python train.py --dataset="retinal OCT scans (Kermany 2017)" --train_examples=24607 --loss="l1" --depths=[2, 3, 3] --init="orthogonal" --lr=0.0038 --beta1=0.8 --warmup_steps=8000
Rows from block 5, named by matrix and row number. Each number is 128 + 32 x the weight over its row's rms, rounded and kept within 0 to 255. All counts start at 0. Numbers have three digits each. After the name is the row's rms in percent of the matrix's.
# short0: shortcut pointwise conv, stride 2 (model.blocks.5.short.0.weight, 352x240x1x1, standardized in use), inputs 120-239
short0.28 103:128169136164118116117165111110097112177128103149139165120159046130086127111127081092169156140135124175063117075135131163145102094135111125117103157098185134154160149173113196131060099110140128167142139096182123163124163086127115157145115142149103174101163123112090141099169110168132081183141179131168091136148153062188158114079100132171095145147135116130129091
short0.29 099:124127193127114085117154137115131130122124122148161185107183128104102119130173122094168131111163081175079154127138138188165070139126142178160129145126124103137153150129166153141114096146106047181120085128087156113156127122140134109103126092188128095165134103121116151083151122106101079200104125123128088095187136145135174177106131125189081199125124130141073082
short0.30 104:126194155146118108168134084153125139121140120196187120076176156119143118136132107130128128133162087165072151171077127196144115136122131134135108153129124121154126179111116102162124046138142040225120075102177109126132134127148219149103128116149094092152125137121127177120152147119102099163098135122134095147166084089137114172128099128137092130140120153114094119
short0.31 103:134166131157128151142147119150121136123164138129197181117224156087166181132156112037111144126119133125127156167059131167159124082116107181156164173086143216129132143155165152209107055142143071132126085167102102112114095128111136103068114059135120094152145127117100183090129132109088057216141151110142087094164074136146150181112119126165076236094126161122127107
short0.32 103:132080137137075116180091149125125115108186119126156164148114137091150119130102166186086144144161059176132098175164124125135156157152096141125080126127132093106110173097174144098119140143180138134140113098127076078178110115081075168131119095119124055153123155124144117131168102122148166139085128167065099058176169152162147165106112131120119151156140167115111131
short0.33 101:134112099179121096138187092161130123154113150175124187166101081159154153140133093090110153141128091135083125082122129139129141125116173124132135165131178136130168117176130113129093143093066168135146095071138164145117151112151127177088149137175170159126188178158082160101114078137107116185101211149131118100122158092188203065099108162119129096118137144108088106
short0.34 098:125102151149130134117122141137107124107104157174182191110140181122088110164158143101014128119127156121083156131100129170193059103144106151131107136136144141053193145124165141118116169147102082190115076110083131126180137076147063132068123119146120124157130112101130106049140123077154102183115144104122108100152110137120179134135132106179112141152165170114110075
short0.35 105:134131096114091169143126072095212162141141148113087120111153118119136191135138114016170157147054172071149142086151134114144153103105122110145158159128153181082165142140147165163129170125066167143110098118068144131143148148136066168078159140136145129159124136161112155149143136085150156163137151135152149151166142162117151101174127146159161165141121163105100135
short0.36 101:140171108082061129086131077114105146151143094117151115114158178145137130131121107134132097140125106178072235054083122133134115117163132174083132122090123136143108111163107153147057089163148162134137117107101116095116148094139149141130142156154065143127132095121118131075131089087116087148086163111119092159138140110106085067125138104134154151115154128062168148
short0.37 097:134106077101071126072115116065089113110095196148092094090129134172173093172106196140088114130104108146156132105082097132146123169154170120084096070123107126117109112086121149088099094120141096137126145139093140097129090092162219135100213123160135112119098095125121146106129104081127126105121104138070140152138136168093085096105142167140123158128102112088150145
short0.38 098:112190171141158115075148116084145085085112131127120119101160133140129141109221072110129125122138137151115128101112255180154091132090144132179109127111199145153133121144179149129125134128175099102125255114121145136109105138142131118113130131133088146095118121162124121157099122204095104120137071106162148129171128099151118129133132139145117124108125048126119131
short0.39 101:129155210142180145126158146137139126126145141132153185074222177099093125146153147073140130111123105119098161128030131141154047152130133148139130156128123146134142147120139170195117125150096052176122088107144099129138142128136072120068106070125095145150135000106108086121143120115129038142122151106133098129151091134122147136139123129178044183171129110146125093
short0.40 097:122134153135115125089112122074084109077140133146165150148147143086126133180167133070062065088150144114057146149140115147157056110135094138090133098146161105099140165136176150155126147148129071138117131109110116180198135096148144114119072124131092135150102150098136128088133129117174077225170137106130096074141101121151172170093121103185106098133148099126086101
short0.41 102:123087096110133179122158143160141169132112114175142096107051189116101138099163118192062112128147127061124132139138143110124126181136132124165120129072104096094093103135100130146149124144172093097119167220107105107140104133148092072163105102129077094129134143142169170145173120132161141115143139135130104131164090194087122162160118099151159112140148109134178114
short0.42 088:085102145161165168152169101132131112154157169144136101104151128131105196146156056094096145126162119127160116200141102161167096161144172136139130208118157161116161191146191164112164148154160081175084114150136165131219120106082105113090139119168120177225133104087141102118158121112194113130146172156159112124157126120100177187109133106145132137129131191166146122
short0.43 103:137131122144161129200116124143133124131109109137069153053112123116130052145124170172189106128135058177144101204121131129105107167101191145137125119167086091194115158083161060140151109121168103138125085070160115077105146172099143137198153137136121114161138109122150114156114150112082143083154179156111110122089218115142109128131125112120139122170154178180079151
short0.44 106:128085096123135160127142159155136153127139110143127152168055129118136139159173120141094113118150100071171101180179133089128109128121150164151161129135094111129146129101178088118169101073118093068129149221088139072140108176127083081196122096104151082115191148150156190170100090106082132116156149146098135110089154168135190145146110126081162097106152127125163154
short0.45 104:111122144148111134173115105138154145168143119112104112189186082113242153105112111104108172173194130154179109157157118169115196112136164163137177166170154141142102153158132135158131128106127141154112079121093113127123093164077153185171178123160158050194124142135109223132139119105108172128096121185147160151173155133176136168104125147122128171068124184032103113
short0.46 106:135150166109113077132146157129141098183210152125118077183171134115195132114115165134208140138089151174148115122105129118147142141125151114125158141153073109114071085147167178165127128144083146118118126127191184129115105079110119142116150119103180141116085062132095147153141176156116143122160104129149221174103154075103075117146115116120099159039124151036132103
short0.47 108:124071176117077108146116125148088094120163112162175122203134122112148114130135150139142101131184070195120134129201126159120118152124164182159148128159054056132094119154149133123134123114119097172137116186154171159125088085119104090194119112138176120149148126134142111121118130125106138129066096157118183116127145094125139128116132115135096150094158115103121146
short0.48 067:255132133116119124093097103127107106081122124120121102110124100115122089105107120101132128119125108125113150092131139109111106118104112091143119116123122125097115088125108123099093117106141095114255123132091116130118124107117124116135112131106117094087150102171156108119114103144116133099113099092122118112143123135135131123113128136143109142139129112117126112
short0.49 104:132106105120127062131137175132171141132196091080119147171127112134080185120131149053075122137097180117150106125164134103139151067130011145139166169156148171057155119146160167163140106138116148103127142128138138139119134124107157107084110098101156165131134117091132133130148121120153169178151131133120083122093109170106127090175155128099135160118108157075187121
short0.50 102:128096155086141093111124198110150146076173127105109172047112192159127117128145181098152076158102142159124113125091117162147114144094098173128117116106107186094180084155193126131109101144140095108139150121092163105127127073128101071081155100153160109149135089093066077106132191084120119154118122106083170104147116116062155156178165177106128151115146112083126077
short0.51 098:102160170126219113119156155160145082170138134098073110176174120134148140083098121116131172142100145132141111139085128137105106117177134114123149157140151115104101087155079139153198192148140097154092138102150216188116084121156172141101111148121183143149085088096120104127115168159174117068117112159191136166119093158146110161121172100143120156096114151103141101
short0.52 107:119105095078106196117137136136174113186152111104144139168151179136102183109110147143080176135069130102174089101124146120125132072126164133158165124117113139063104090131124153123148189098114137172106119208133107094163052159101079133151167162101139119101146060127131122127133138140095142127148110119181133128121118128136132149118164129167150172076144164114104118
short0.53 093:095168155157170125145142086193156081159169183146105082105143165145182150108125084120151155137117101103176137188090126177135104153165165111144160172106139145106099135163149128141144135200152121208083106127139162120170090121126133112112171147159138101168104101092077129126117191117161105110094168151169173154125125078099104173087170133157171142090156203118091139
short0.54 103:137146102091147117110102148096118092089117175128143084022142174134125099117119174164118116119120135157124135143068124150110105176144115144119092081108105123128072104098106150106114078147173122116130171124135149098123127108156136091144165095127121074113083062110135074139124158144109108086103098116067151137154104187081043133116150156144118168117136100112140099
short0.55 096:105196194130187093136197142165126067144136138116111062110122173147190142107135141178198154173116134124144139136103168150131080195142135133166143184135113137170103129168158160120207090147157106142090174103132119109178111121114135106113110107088097086122060093084102112100131140167100147069084151121112210162106129106093047172100134092139108133095143148116101122
short0.56 105:135079072158044166154119123125086120213091140152109154179133095137164107195110132155062181171134122112144119108126115152137208125159111112100070152130128096172154140128105156098096103078101164188119100086109101101140130111086172255128154145132152131146148158146148124137166061076169180119139150140100116150130157159132153086127112148152138132154095176127158189
short0.57 091:192150147120153114099096069162100071062156169157118068095126139128165075106122104080150115128124092101127157146107116132118105163143142103140136139115129134090098065144088131113126089149170094154158099137082147119149117100158116061160124124135121088120160064164183101126088146155130083073061129127135152146129124124114126135087138154167114163116160152103153117
short0.58 097:133158159096087090118143164152106126157155154137127119186130157065180122109113179194129117130120176126115114084146146125115112109128118121136149130180084108138093075168104159163110122149129114098120144144183114140114096181129184148138053107067100140118052125117147121176169129161135161101134117067136178173059091107094099093193139098132052124069114094091193137
short0.59 106:129171185137216132115117145125147080093149162132135140125137175101151071130140126053121142138101139140080143118069139150141080157142144138116130136133178187106126108138154176123129161150110154147126115079160106121169157105171134101066068123095111157110114020119105037118089166139133059104102126127119165101111103067149174091130132136116105087142178112084121120
short0.60 102:125144111189160152166146136153152124120115139126135137118111079140090132151120132155183180115157162154135101096150147139094141147111101097145080136145150057164187174080087095106105166096072157199126132084214117148167116100069068209135141154106152148108120149151118076139146112155162140183136150139124149148140153089147149157119049149134110128147103136134126137
short0.61 104:128108179124129085076160141110126104129143146124087142178200107095129178125140132157076070107109097163150157113092190194166114121117138135112128093116076080118066118105187122180124170114107092106131167112150135109081103147135128145133108085098164145082126092167105120152127067093113161125175126051169157121129126127101087100137116113120122070092131092101113150
short0.62 102:131073112155153106138123155127136076102175134108146175131140110118137160116133141116147124093073123144145054146156144122100135102071116090133123113138140117056141139124175068149109166086061142138143145065191160156100123181115114111103096104154207111106138149134075129166113152161122149181163161145126141039144149140195182119105116139107144121097102105154054080
short0.63 101:138180136114168174133122108164161121155128093134131123091069191131087093132102142185170139144118114094099139103101128106129104095128100123120118144129113134136149110135141092148155147150139107151111129167162119112129078148127173132141122170043095134163147087136159056148136166157100187082144170100141108145093130067113103149171136119114142118171124151114131160
short0.64 096:125211142137110101120144110043111132132084082145125137106147092122138156130092141136185097100145162148087139132146085135099111072148140188076141101170160101165157125106097145141125207142083140188100087095112160161154151145139149152196135177121087151205045101056189146115143165115118117160131201164118118221075159120138087122100140084151123142148185130113164156
short0.65 099:123106061113094137117149062108110088141107102115109148174081138171138148148167086140092110126112078164089160080155201103120113100130129152156102142110124117103151103142154152086105134088150152091118180098107110085129124117133114140178140129161094192117141157144160111100078074115083142117099144096106077119115137173124113090123151124131150124119140135120146139
short0.66 101:118118145132125141131108091193117137177120104116123146144149102113092162118153041099100137183132070138153157137103145180196170081146141087151079217111163204144140152200161157118132164131162182110146111109165122134128090085087114190113111163146139173126199107157089096104087089163066107085092120072142098145163142081164127110113094110061177117151100156147114139
short0.67 100:118131134115187121160134129164185103178156157104116127108145128089173151111094135116141146133096148104216102207111048155103139172106145095127174202159122162086100163137140131152218159128141101153109072097150131143140119168096130128070154110141146109155070145095135113141124160111126193079145152142153176166174100198100109188149115106123141128092121183154107103
short0.68 105:130105150134125122102118165074156163087121109096095167093122131149090118115128114131144154138116143146104099090140147144162125112169135146098122070143173160140180094102147104085082200156119121092131200161090188127131120115112078129092123157133132083121152101139120105087134150149119113107167053135133153140200145126110170116157209138155141171152120097085105121
short0.69 104:138125150123186144087142157166139102116159132082122135082121195136073093128142193140174112089106152138107117166108117106095129125051125098136139097154108093124126127115126117177106156132104151104114139138250189138128081121145139077118085139144152156101091073101097074113131152165123104120165129107143154083058111107145096139131131115119117072111151082111035079
short0.70 108:138173072143089154122130115140159135143209131130173077111106192112149114144098119118173115091058197147154130129109131215154118147140135051122120118095112115109171163089094145091159036115014128212116140157194128120120123152117153105111113159180161158111098164168140179162131146109162142165136130138150149163164129095129114089157110103158155123139003148203159130
short0.71 107:130127121180128081116145174110096124107151133141137136103122104109084104145149117112103092067139139182103085131142126164144071153132137141152126111140151099165154135152169119084141090126128111156141154153121148150114131054127151082111119133129157167129104188133122100119082133151129091153163066113109186110118176086119179138149165109144120135159121123163156144
short0.72 106:122206155091094082090124180151101118112182090151184121140137160131152177119125162157149085090130200101092136111159112123138121120149092129135124144140174141120159122172150159104147123121124082143113130150104086163208063077118145092177136122078130122108082178101141158094127176143096156158105094072135201164106038089090123194157119147093103106054116152094157129
short0.73 100:101099149121109139170132136153169097156165102076097087168157117098137202081127097119090125111149139147152080185217097148111165101108123117119143148145175130096149146177118125109117163132156141175108101067146152203174111144074181125126141163179204206188105161128137102115113140113166181100132131152185137130171132115178169106141114143096156132102124154140111123
short0.74 107:122128141184126140158136145083185147122154148164138108131130140127158142076120086102139182150128178089099046099197137121112102093119126180152157109129175108162169090130094118096100118100170114115112210138112088108142118185110079102068112103093117106128092194124165162157134117155109174114125121137148185200192123180114120136199142102160081155097175082076159182
short0.75 107:135130097133153177144120145101141128136104135180156142114121127144200106102097150126158143108161159080103145095136134131141130142135162137109128121110150094106147073148143093109089186092125129110114135133119082155119133115125097122170158145144123089133118188107108167076110149158124161155200091142143151114168109119144138125123126146158166106089153119095081108
short0.76 105:122076143138134142111091154110110151162108116109081100145196113088136167097128161150080167132086155144166092182141126133127134119127121122106099118190147145102109157093075087074156068104106166164113099098114061080159134179128106146122154138119170111131089140129123089136107111116122189124153164128151153134164167172148143096191124070139147154183134158159131153
short0.77 057:249113090126108127121082141119120120092094153143129118095102099137125086124096118099100112096125104118116134102130094101130103085106116102096112087150105116102114112098081098096088083090129079110255069123112107128109114099125090093126091096124107087085160101161137115112086109099085085087075109094094110094135113115107123109097088124120113095086129132105140097
short0.78 107:128099199129172111165160183125134111094114113153122181166109126130120072147153167118184135182126065165112099132128121127124051162127103156141117140130111133114135131122115152131138129123128089142141128078109100159129166151107091125142123091116105123172152039080140087141133129115108123075068136180083102101116134144135151127118129160156087173156122091139137111
short0.79 102:137127146132122171130099130096127131082130093113143196124119115119042087143149154159138143114150113173069094118154135090109114106100097124130102079147142103191187162114155097131090178102142100123138150121119162127101105118109105169135107167121145080131150157138116090113129137132136116167143107110132083093103159117178183205105152127183095199162129091172084152
short0.80 105:134120171121158140113113114143119196095132107133126187184055154145147080129121129139159108134114061116060158069163118092143078126148177106130174128145103078082134140126167096073145154127062091123133107165095107101139114134171114125134143167108081143136173203141141205103130119108132144187150138125140106078066125098156171145139134185154125043133087147129117130
short0.81 102:138124071102128074165127164164180065123142140124156114044125186166152133111107148159150138134117158155152102213153102137104154116104125164127132117101162141101109116123134118140077103141169176118124122029177136101130108181119120086123168124160151075143108088077136111151133175124060169106049143141091144132138150163149088064124139190092174139072163137066088073
short0.82 106:141113162166122162106092076121125160150121134067057108163176134138113108116106187129135154117097067182145125150118145139127152095123116100106122115204056056134059147076105130123130134128085194131120114113139184092110128167137148190122129169119176124107091091142117067155155110134153162105177123116151120080109200127157066116114141098134107134137109144142073156
short0.83 106:130158145178140127148130152081177153120115154166143141126158128130137146051111089108121194139136135090089072073168136123098071079149132193136139111121213105177168084140090139067072123110172123117119177108091078107146138157125077116066112117079095112127099161126165130111107106159108135113113119127124150182181115178125136124181165095173050184111184078080165159
short0.84 082:016153119166161185195166116191170164175162164129128087127120122148137149170133084134125142128155138125143126190156094129109148131164147121132188182119152162134120187137175120154129159163158113179046112141153132145136161123086106111107130163136138177156129123110145166165156115102207151114134160195157104171107126116140148146135134128098170097147137179130147173
short0.85 105:119098127157092172101150100068143111098123121127103168195117086151116161144186044073120137112128155098122100084191181131153164078118120127130119099118176122139206111132153165117092192113129165090120218164087157150150160132097093111152098139157106153111153110149141155125125090162146119106159067113152096158178148141123162095124129150161127145136110078110165138
short0.86 102:145079163173097128137163195121105144133169157168151118167133174103141135081087117106174162153116094085104091099194112087141113065143104157128139105108114068096094100117086115108092084119126094142136173202132095135138080132155055089091126109079135121125105146125144136125156137138125147131161150143149142123163113156145109110159154120149042164111148098076167197
short0.87 106:125120165159120103115173172120149165135182144147123086133057129134145129143121133115163129130156150146122089086160118141182103130132156159131132142132130103117123145151113166062127045109084175165136178178110103134147099080093052122138194132087159109103119090137126154174156155212084158150116098137099194141146153088127072168128130160125095138068137112054193140
short0.88 061:255108122109115114090115146128091126082116131133141140108117124155124101102106158153113114117112111117099139103109142101113113106115115111140113099168114093119117091120117122098098097102118085098255096111126120120085086117103127095134093096114139099080152110151172129103088084111082114102104074064100119075118087163141125095130124112121088115140123095110100086
short0.89 097:116132118178176118135170132149097112125207131182149115141150157151149151144135143127070132148126149151089082175140106152099125135151111170150152164201144149144138146167198140190121090144130067083078142142165184162125102099088199113171163142151145157163033127000105152111126116135126093094148153155128170127101131119107084148113206063127102114095137160075128149
short0.90 106:125149138127128110112120125176118109122187150097153133197140158147197154128115096164100123133124099116152146125159118127138117128140177121115155145147168165112168148162174142110162106102099112095122127079153133119161050142113106180117127119136119154151161180167183199111061095146060173144073133109148096128116105145211140102139124148163146099104098147108128147
short0.91 101:132135179178176165125096085134135176135126141080095139153159113033143109100085138119176185138118038171151112111152158128117126074119131102132156130189116099119046137102122103082149129108088143116136138159148144114085125183126116151174174177093160128092106123151115123182133135171104133133144108125159109079115188058185112138113158151123111113125091139137087145
short0.92 105:130161110153171128113155157203125094150077135142118121121134128124122110130133087147161187105106185090142100143134128123076108145141132085145108164130190161118127155098043143078183113103108141152121098057145073112165157168099138100148092146115121178074142108134183122112123102149149125097062151113133145169090095156131144094135097127131106069174138159194177094
short0.93 105:129121124141137184183149127126191099135099105126100149130185135087147092148126088102141152149082147105150127139115142158129124075108143151137125146113139177107174110102104151186119170125083098171125110060140113144173166201091132145140101137179135165167176059169173119139156081127130106060103153137164153172174138165136149115189144145145107130161133115155136139
short0.94 105:135145147139135120053130126188128138131155159146165114167143200133146130135153153119185156104158124114113131158138111084140083152103097152160140159158123128154135164173104182112179062103123123048119127162087173115200103107115161094141136107136193119123091100134109160117131122168085142153047160111096179106095135101115080159121140131160067101129169110155085116
short0.95 103:120163135159185157112177180140177152137085155077110181152157138114167106140146124157131188151147158121124102111115165131131135081139154140133156142184184173120090098126162145142128175125128109085107140080098100091145125178120168153161141178117111090103113069105102196082142099127112118111155098119106105121125150155159124148129183138116105108084137161033118055
short0.96 099:112104157124109090159111103125133126133141082144114138152163028066132131091168089122145122139141141119109116126138132174102137124122095086178095158109158125183130175157145146143132097127188118120139088111130071083151143123096167163145086126137079107133127196123050160088130113134144096152131124084099149149174123132106201181096115084124096154131129144175119097
short0.97 102:143202146130138151107155089140173126134130110129164152127154175163135141169146121136135123128130136183083195098107146124124116115136141167104126123142167096147130131119143127187075151139121113132127091088118100105104138112123127128163164153162084148134151059108145137069126048094115090126105165129146104140105170132161122063120107127176155125144166140046138155
short0.98 101:111176145141218153169212153170203124151203143144146109129113158134155124126137123175142182183101152116102088146074107160095087169115193121158181206114145132162105103166162131194154116123101039117087115123127083137117112144123147112087190088161168145167085078118090156144135110147126147114140157165180171152142149139167137187155133136184105120134148136086148105
short0.99 100:121108095153129141158160118142151082174146134174180197158132154123153148137087108137089133127150137082115157143119040142125162081185148196101162153120130089120162097188114149201099136179117175140102070105133113118129111142126153167133182155190092125238141142100161168136130102113110102120115234160130090147114125159136141120108147144179157136137166143128144162
short0.100 103:126162138109102124121072099136125122110142077078127119086140116134041119150114153163191114098098097197105115174150136121121125114132042096132106135157137147149149209135165126125154132155190097167128111121134146131121114105085091139151124186109127117155142146107118037129137184123132158123140109119113082115116163102138115182136164104116116178161095187166113141
short0.101 104:131184166117219155135172154161178110119131100128163175163091156100144127081122107078154123128097170090109128118154132143103091076103123113128196150123189149062155101164144123148144166113063118147130119099168082199125141170149108091131121116137117190118135126116142155132118139170116134140137149129182131100092097100185174130142104131115134057142140114116119078
short0.102 107:132158196165166146111155182132105133157158129115136127189212178096165158098135181152110165127118122131131114132082153117129126136137151146123155151169148122134018122121131153176159130130147116093119134115153030140123127156116130140126097083047101141111094022119114101124120075173121119101168112126153153091093138121159108114144159087159078141134167126073133132
short0.103 102:128138176153162091076117130103148184127141138076123099112148120141132161158146130114150148100156153162098118121155175076146104054129101165125160124194161135148130123161206122138110163141135137050118197155070181119089104159117097108144156133067152143121104096135097147182085158147094143144172121082112161116074215102154072129159180121141102134144179110075122152
short0.104 105:129076088111082201129082103113110105142133136179161185147078136142072110183156117129049101140140095107121091128159105139139104109111088129116088110132112104135222132111187130103141119098148073155136122133093115126188151136112087167153170111117124145147192202142172079153134083081133134146177163104126095087120175103132219165150118154167146103196136141179125177
short0.105 102:117113188117204102101189193132189127138161161106086143156110145143140124139128127128161180139071129133126068111146142128123090148142174104131178135169197129070111111156196168102154199147085138101099165099111163142125121179137091121099164157144152119134094033091103149147109146137135163105158116164148135111124188167185148108133190121166116106108122119119101059
short0.106 102:125162160153112137100160149130133165094215151109142144163134175184155148154130145111123136124102130160140124113105185200155125143122102096144122104175166150127161138104185169121129110107078060173117240155131156161135092096092076148206185165155174138110138084141103151156106137140089108129115052147185161091144125093182124115098163155159085155028097108110128124
short0.107 088:192164147135139137059148145141138135055135163134146164134160153189144115131137156148124137088109123148082116109108169115106093125114125141136149098192163092143135108107141141132101116119127061090166118088108121113097098140125127091151141123136149090085165079166172154114074065118073094118103054047115115065097110185167142097132151153167065131149148104083108083
short0.108 103:126154119175180142111140153134194140124127191086159158131143182169139121169133151149102197129133203133117122103098157133113085057132080126135134114159161097131162098090130144132064189114125101082114176127121134099157107160090099143105168194109148135111111104130098094121108091126142112138171122096112141107104191116181127126116198160161096130119157123036149083
short0.109 103:134140172099105153137115141149100091121139089126151162199096121076132143116143100133082087127170159070095135132209124119094111059118084161122138115156129100160168107150144142127121164136207125105142133154102082160173111143125128116169052096094055156147144189129190111123115112149110137123141140062165117149107079120123176136115093107147109112119200103155152166
short0.110 108:140199130123216134121161093147175136118056127181156112069079166095124084118148103160163127124135178107056134101098138119125107138134188100127129141096172089109118127146109131153088165162126124126116124058179062135120144136180136121117105148128066174139105113123155169133139134164158136136149161105157117155097133106160129111177081126177114061216178125084146094
short0.111 102:140136149156137194137146126148159147123149083120135188162115119139126121109156132126150132126172166133137085114175156169121134131108147142174101132118196147127188089135099149077119109028073110131130174114142085087159125123090079102201098108116139189094202139145213116155132065187098101096133064104142122138144097120156173142178097156168148106153171125152152134
short0.112 109:131154146171176206125152092116165134108067125126135193102164151098136102122135092138175143121140142083109142130118147158130096135150170126111122100073199179129188121081120112049091144131072095160118129054123078101158155157143090115155118151136092127133166115152193160123127102166148098146121124123154066126175116139151176139176123155212135145223134140167112079
short0.113 106:125123171115093073138113088126161102112098100113113114061139102119073112130135156134163141120091103196091055128160145129083122141065143130146107136152127088117114155137114128149089144130141146176124125086161190116135130175151152146113126141144127121128086077100111074160155173129116150142083162142118118121133187126175131106097125094132096143142140108152051098
short0.114 108:129067109151139118124120159133064127089122137142113196153111114108208072116166120134069107130157130139094137141165136145153101122125150147135153116117176154099151137147182101058092085115116096094123148090047070115144153161130167106161113127168095097143124225124151196072118120132095134152147113117149116071135120145157186130106155139156128109117147127144105111
short0.115 099:155173134124090150027128145093058132114155126111154133101162203123173086156113188168129093128155095190117153081118136173136130126136090176074112097123129122152136124147157148110106065120173097132152181104115090096115067083120138142145130124105107131103131098149151130106111097088073120149093116075096110119132115088148089099156122125132107146121144088082148183
short0.116 101:118118113106091039131094113100135145088141083044116100080153073177085114120142095134179119104120152223130106147175177104101106100114070131149145110135149159128127165104149112100087095147183132094135189065157157099102158162103107119163128174154125101111154144118129135134133180121118134170100092129117060125137173139149110122121184174109126187102082130120113084
short0.117 107:130135107148041121157131088120163116097112115175130107127166102120100159168107094100134120116101172098141119156147129169126125166136136119115148093126125142119150170058136067141129156133132088194131104155180101129131115102161059121152150150094127117135150171151166105176165142092165109134132100146172127129159113075129195123168119146109159108148126173088123107
short0.118 102:134119115150093122141152135134117146139155113160119118119100151133172066163175160140176108146141121128151094204148128133155174150142071136128145124134071130139107145145123158181129058130163104136129175186138190108076132136121087109170121083142117079144150163095166138208171180126114134140159104148107092131131126120108108178167118107132115192078123103125167145
short0.119 106:139106107139041084123134131119095131122198144150128110153114130116221116129151147186186117123136129158129077157177135127122153169129130146143153118127086121167094133166174120134113031141166156062131168158121175059102104131103176104134093107138141049131097199118108166159121164112102169149119118134053165110133169134113102128132145082136126152062128110114135123
short0.120 108:138146115118077070129147166161139129119169123158148159187106140094150153132125125148141100100132170073134111144190106093143084145134083120140168113130142123107147156099176097081159093161107097098129114140093070114167128145118128096130113095063106061134155188135189184133147114124160164164144117110138146105086093136102189152159116171169148088116087154161158102
short0.121 102:128101156124083146088114163073074092074148111101117102176149128089138107112165152142144066077100135165107105142160205124131100136114110104126128076132106108083092100120121130118132151121145110108136224137155127157134157140129103098161057105138134157087099141128128104189102144155151116122159080101124151095112106149123083159136142080114107137102114089161127120
short0.122 106:129136146145169142117129153107182104096151126119151175091114199090148165119151183132134094125099196105142108137113148143158095129089118171116164086126112144077132077116171102151161148122096092085120203118150110102142140158135071065154083069060120135093118088105143037159123136160079146107204150077129188105135113161071126154226134101122168108111181106131121087
short0.123 098:128114131092098095132135115169126152183105108112104155149137075154085148074142033098145181171116070131108147098116152143147120076118112090181127209097172177127134103182101160115106146093142140143155077115122093113120136104089131167080171162156141193111228128162099153079119071124100157129093115082131129138137113096149192102112116176073127125145115191143133110
short0.124 106:123109151202178073120134093140122126137094150157130128145102110098104126151160120110070146110152159114096094127194109190165176103137137101125131141110183115059135131153136148097124138112091139162111143120092133172159124104146074120149104178132166216126152194128184159148136098168149154160185125112172107112146156127176169075210066139133193058157172167138133160
short0.125 106:124105179185171223114138138140133155125152146132149143089098119092101112138177142098145120102196173116147077171145123134164142136102165153155147141113152141135144105179147146094130124093080156118115162183064087114116110126134050052133123116111171157135145143132167101196122138187127130155180116113137122126130119116131166167187098138143163143165138136181169164
short0.126 106:142131191164182131128134131171122145114134054127166159152103156098159114084122120130106115141168119112094130110143124150118118090147135166121153135140169070066106123167113135110136150160123165139140136091157054150158121133118106135139047140087054193141204166127202146144124071195134120147121133088155146088077101120175166114182078173140107085163158101127144142
short0.127 105:143130164187127150118162142154125122137170108145143157123111126135114113111136131104178154150107190122104094081151125159156117164127152118138108142091162168091184061176047181105110128069059124140129185126149143137178104103113075093127055136131161239107184151129186059152153109192119095078139101104173159159142078097144165105200113139152119125128134120140191168
short0.128 106:142161147149160158110114116122088161102113110128108139086145180120130111133141168148172127117163121112129148145141143140179144121180115115106082133152193146117162137136155131071131176131124094158121137106086083178196128049102072162185156126092100139114120097133139142103130151168145151157192116105179152094135107055132113203106118129099106094136161157106081124
short0.129 066:000131145164146166179183108160177157200172113147157134170150126103148167154173093139164155178165145140158096176147148175134155167131159167190138183104119130163145166159143155139147128130100127167002129130176126110147147127093122132145151132164146171163133160083076165126157109139156138121155142154142127159108138105108127151147117102125161112136144173165145140
short0.130 104:115115133183041109122141088107068117174112131187097108190189026134132134112173050116065148149137075096147122098104167176179113124142125112159076165102150136207132137145144174089107060086167123148140162148077099121141163089102158225133130113121114096103196150218097147147134048134121113115124114102141146155171115098086147116103122124140065163148129114176133189
short0.131 108:133154193160179141115144157118169147100165160056080180109118175086100107125150161089156122126126134115123158137095132211189061173138120141123137125106143168146167119115169168065154111149106134132128166123085112105186150099127066096098104114114130178124113123127145035111119104154144083127180104108154136077168114119132165146152147124182117139161134137199119148
short0.132 095:126154134123144141119124127190152191129145136164159142102145188083142107156140178112144115124082156168077157115127137159137109121125156128153172174146116142089134160143182122173119107136044068179112018106147127119154093083144159119091118174112144145136086108100097123070178132081138099183166154090140133120090117090114152139176159111119109033111133218056104082
short0.133 099:117065121162062156118162160128080150190130130146087124193154108108155121139192094166074166122095120092145093051138226130157144112138136085179090141117073130140123105120105149105119099071107120146116209200108125091128116151082178150132092113102121148068143133174122171159155068145141140106181088070132159175133123159077127100139155102128084143088055113173192179
short0.134 106:130129126160160127132114113148102118141095170183090164095195096110130146134135128078105110120169077117107154180061120130157154092093070115136114143164144138159147161116155116166134146112104098135127053100080113183136152092121140159126155123123133103172147123127115094094125107127130110107156150089135142109113094107106147152143121174118101095157154169128075135
short0.135 095:104139153169152155159130104113149080122136172158145159099121166114183124161174121091115137152112175131126109159103159147168118087093104148164118142121137193110175143130133127166130139108159076143099153072130095088167111155074177106099105118141063180149099155079123144113124133117120100193159153099114112131123092148109145178117149115138093150126143156184135147
short0.136 098:119109072146108104101100104134135125151120138115155150092145141165078139142122103161085185100086110169121128089125178141162145116162079091137038158114185151093159186142142180073116141123100156170110124051113155109165115075107113182127133187132137094115144109136120097055157109131168144170141113125110058099179151152164163119088160139150143156140074194130100084
short0.137 100:125151143126114111148093099111132126088155160136115093123132107146114124158173145071079102133157179123110142158132128104108122155147040162151139128177148105142129134113117173164097148144215102131116113108088100130145146096104108138133129095123073129139114164099144148130087107065178102154116117127102109135122085165101114143094126119173083127132184131125142197
short0.138 100:134191120103106095103140131104110110135103120151154153106183129232131128104106134108129149141110173149114185078071124160140131095156098125111074137140177162128172097145085209089110112110111137155122116053097108133146084039154134189114218157146119155139127112123135088056133119155090129155084122100129142169145083123125107116132130203133084213137090145061172109
short0.139 097:113124177137116147104131110080121134107177175140141132165152185126176110151180120093116131133129118158147131094142212175199129098118095113143083113123136115107159152131168178132128122107095092145112244118116151113142082121092126152105135143162080132129127122127121179140144104133128108181156091091139132126174104132130136143119139133189095139080064096150135144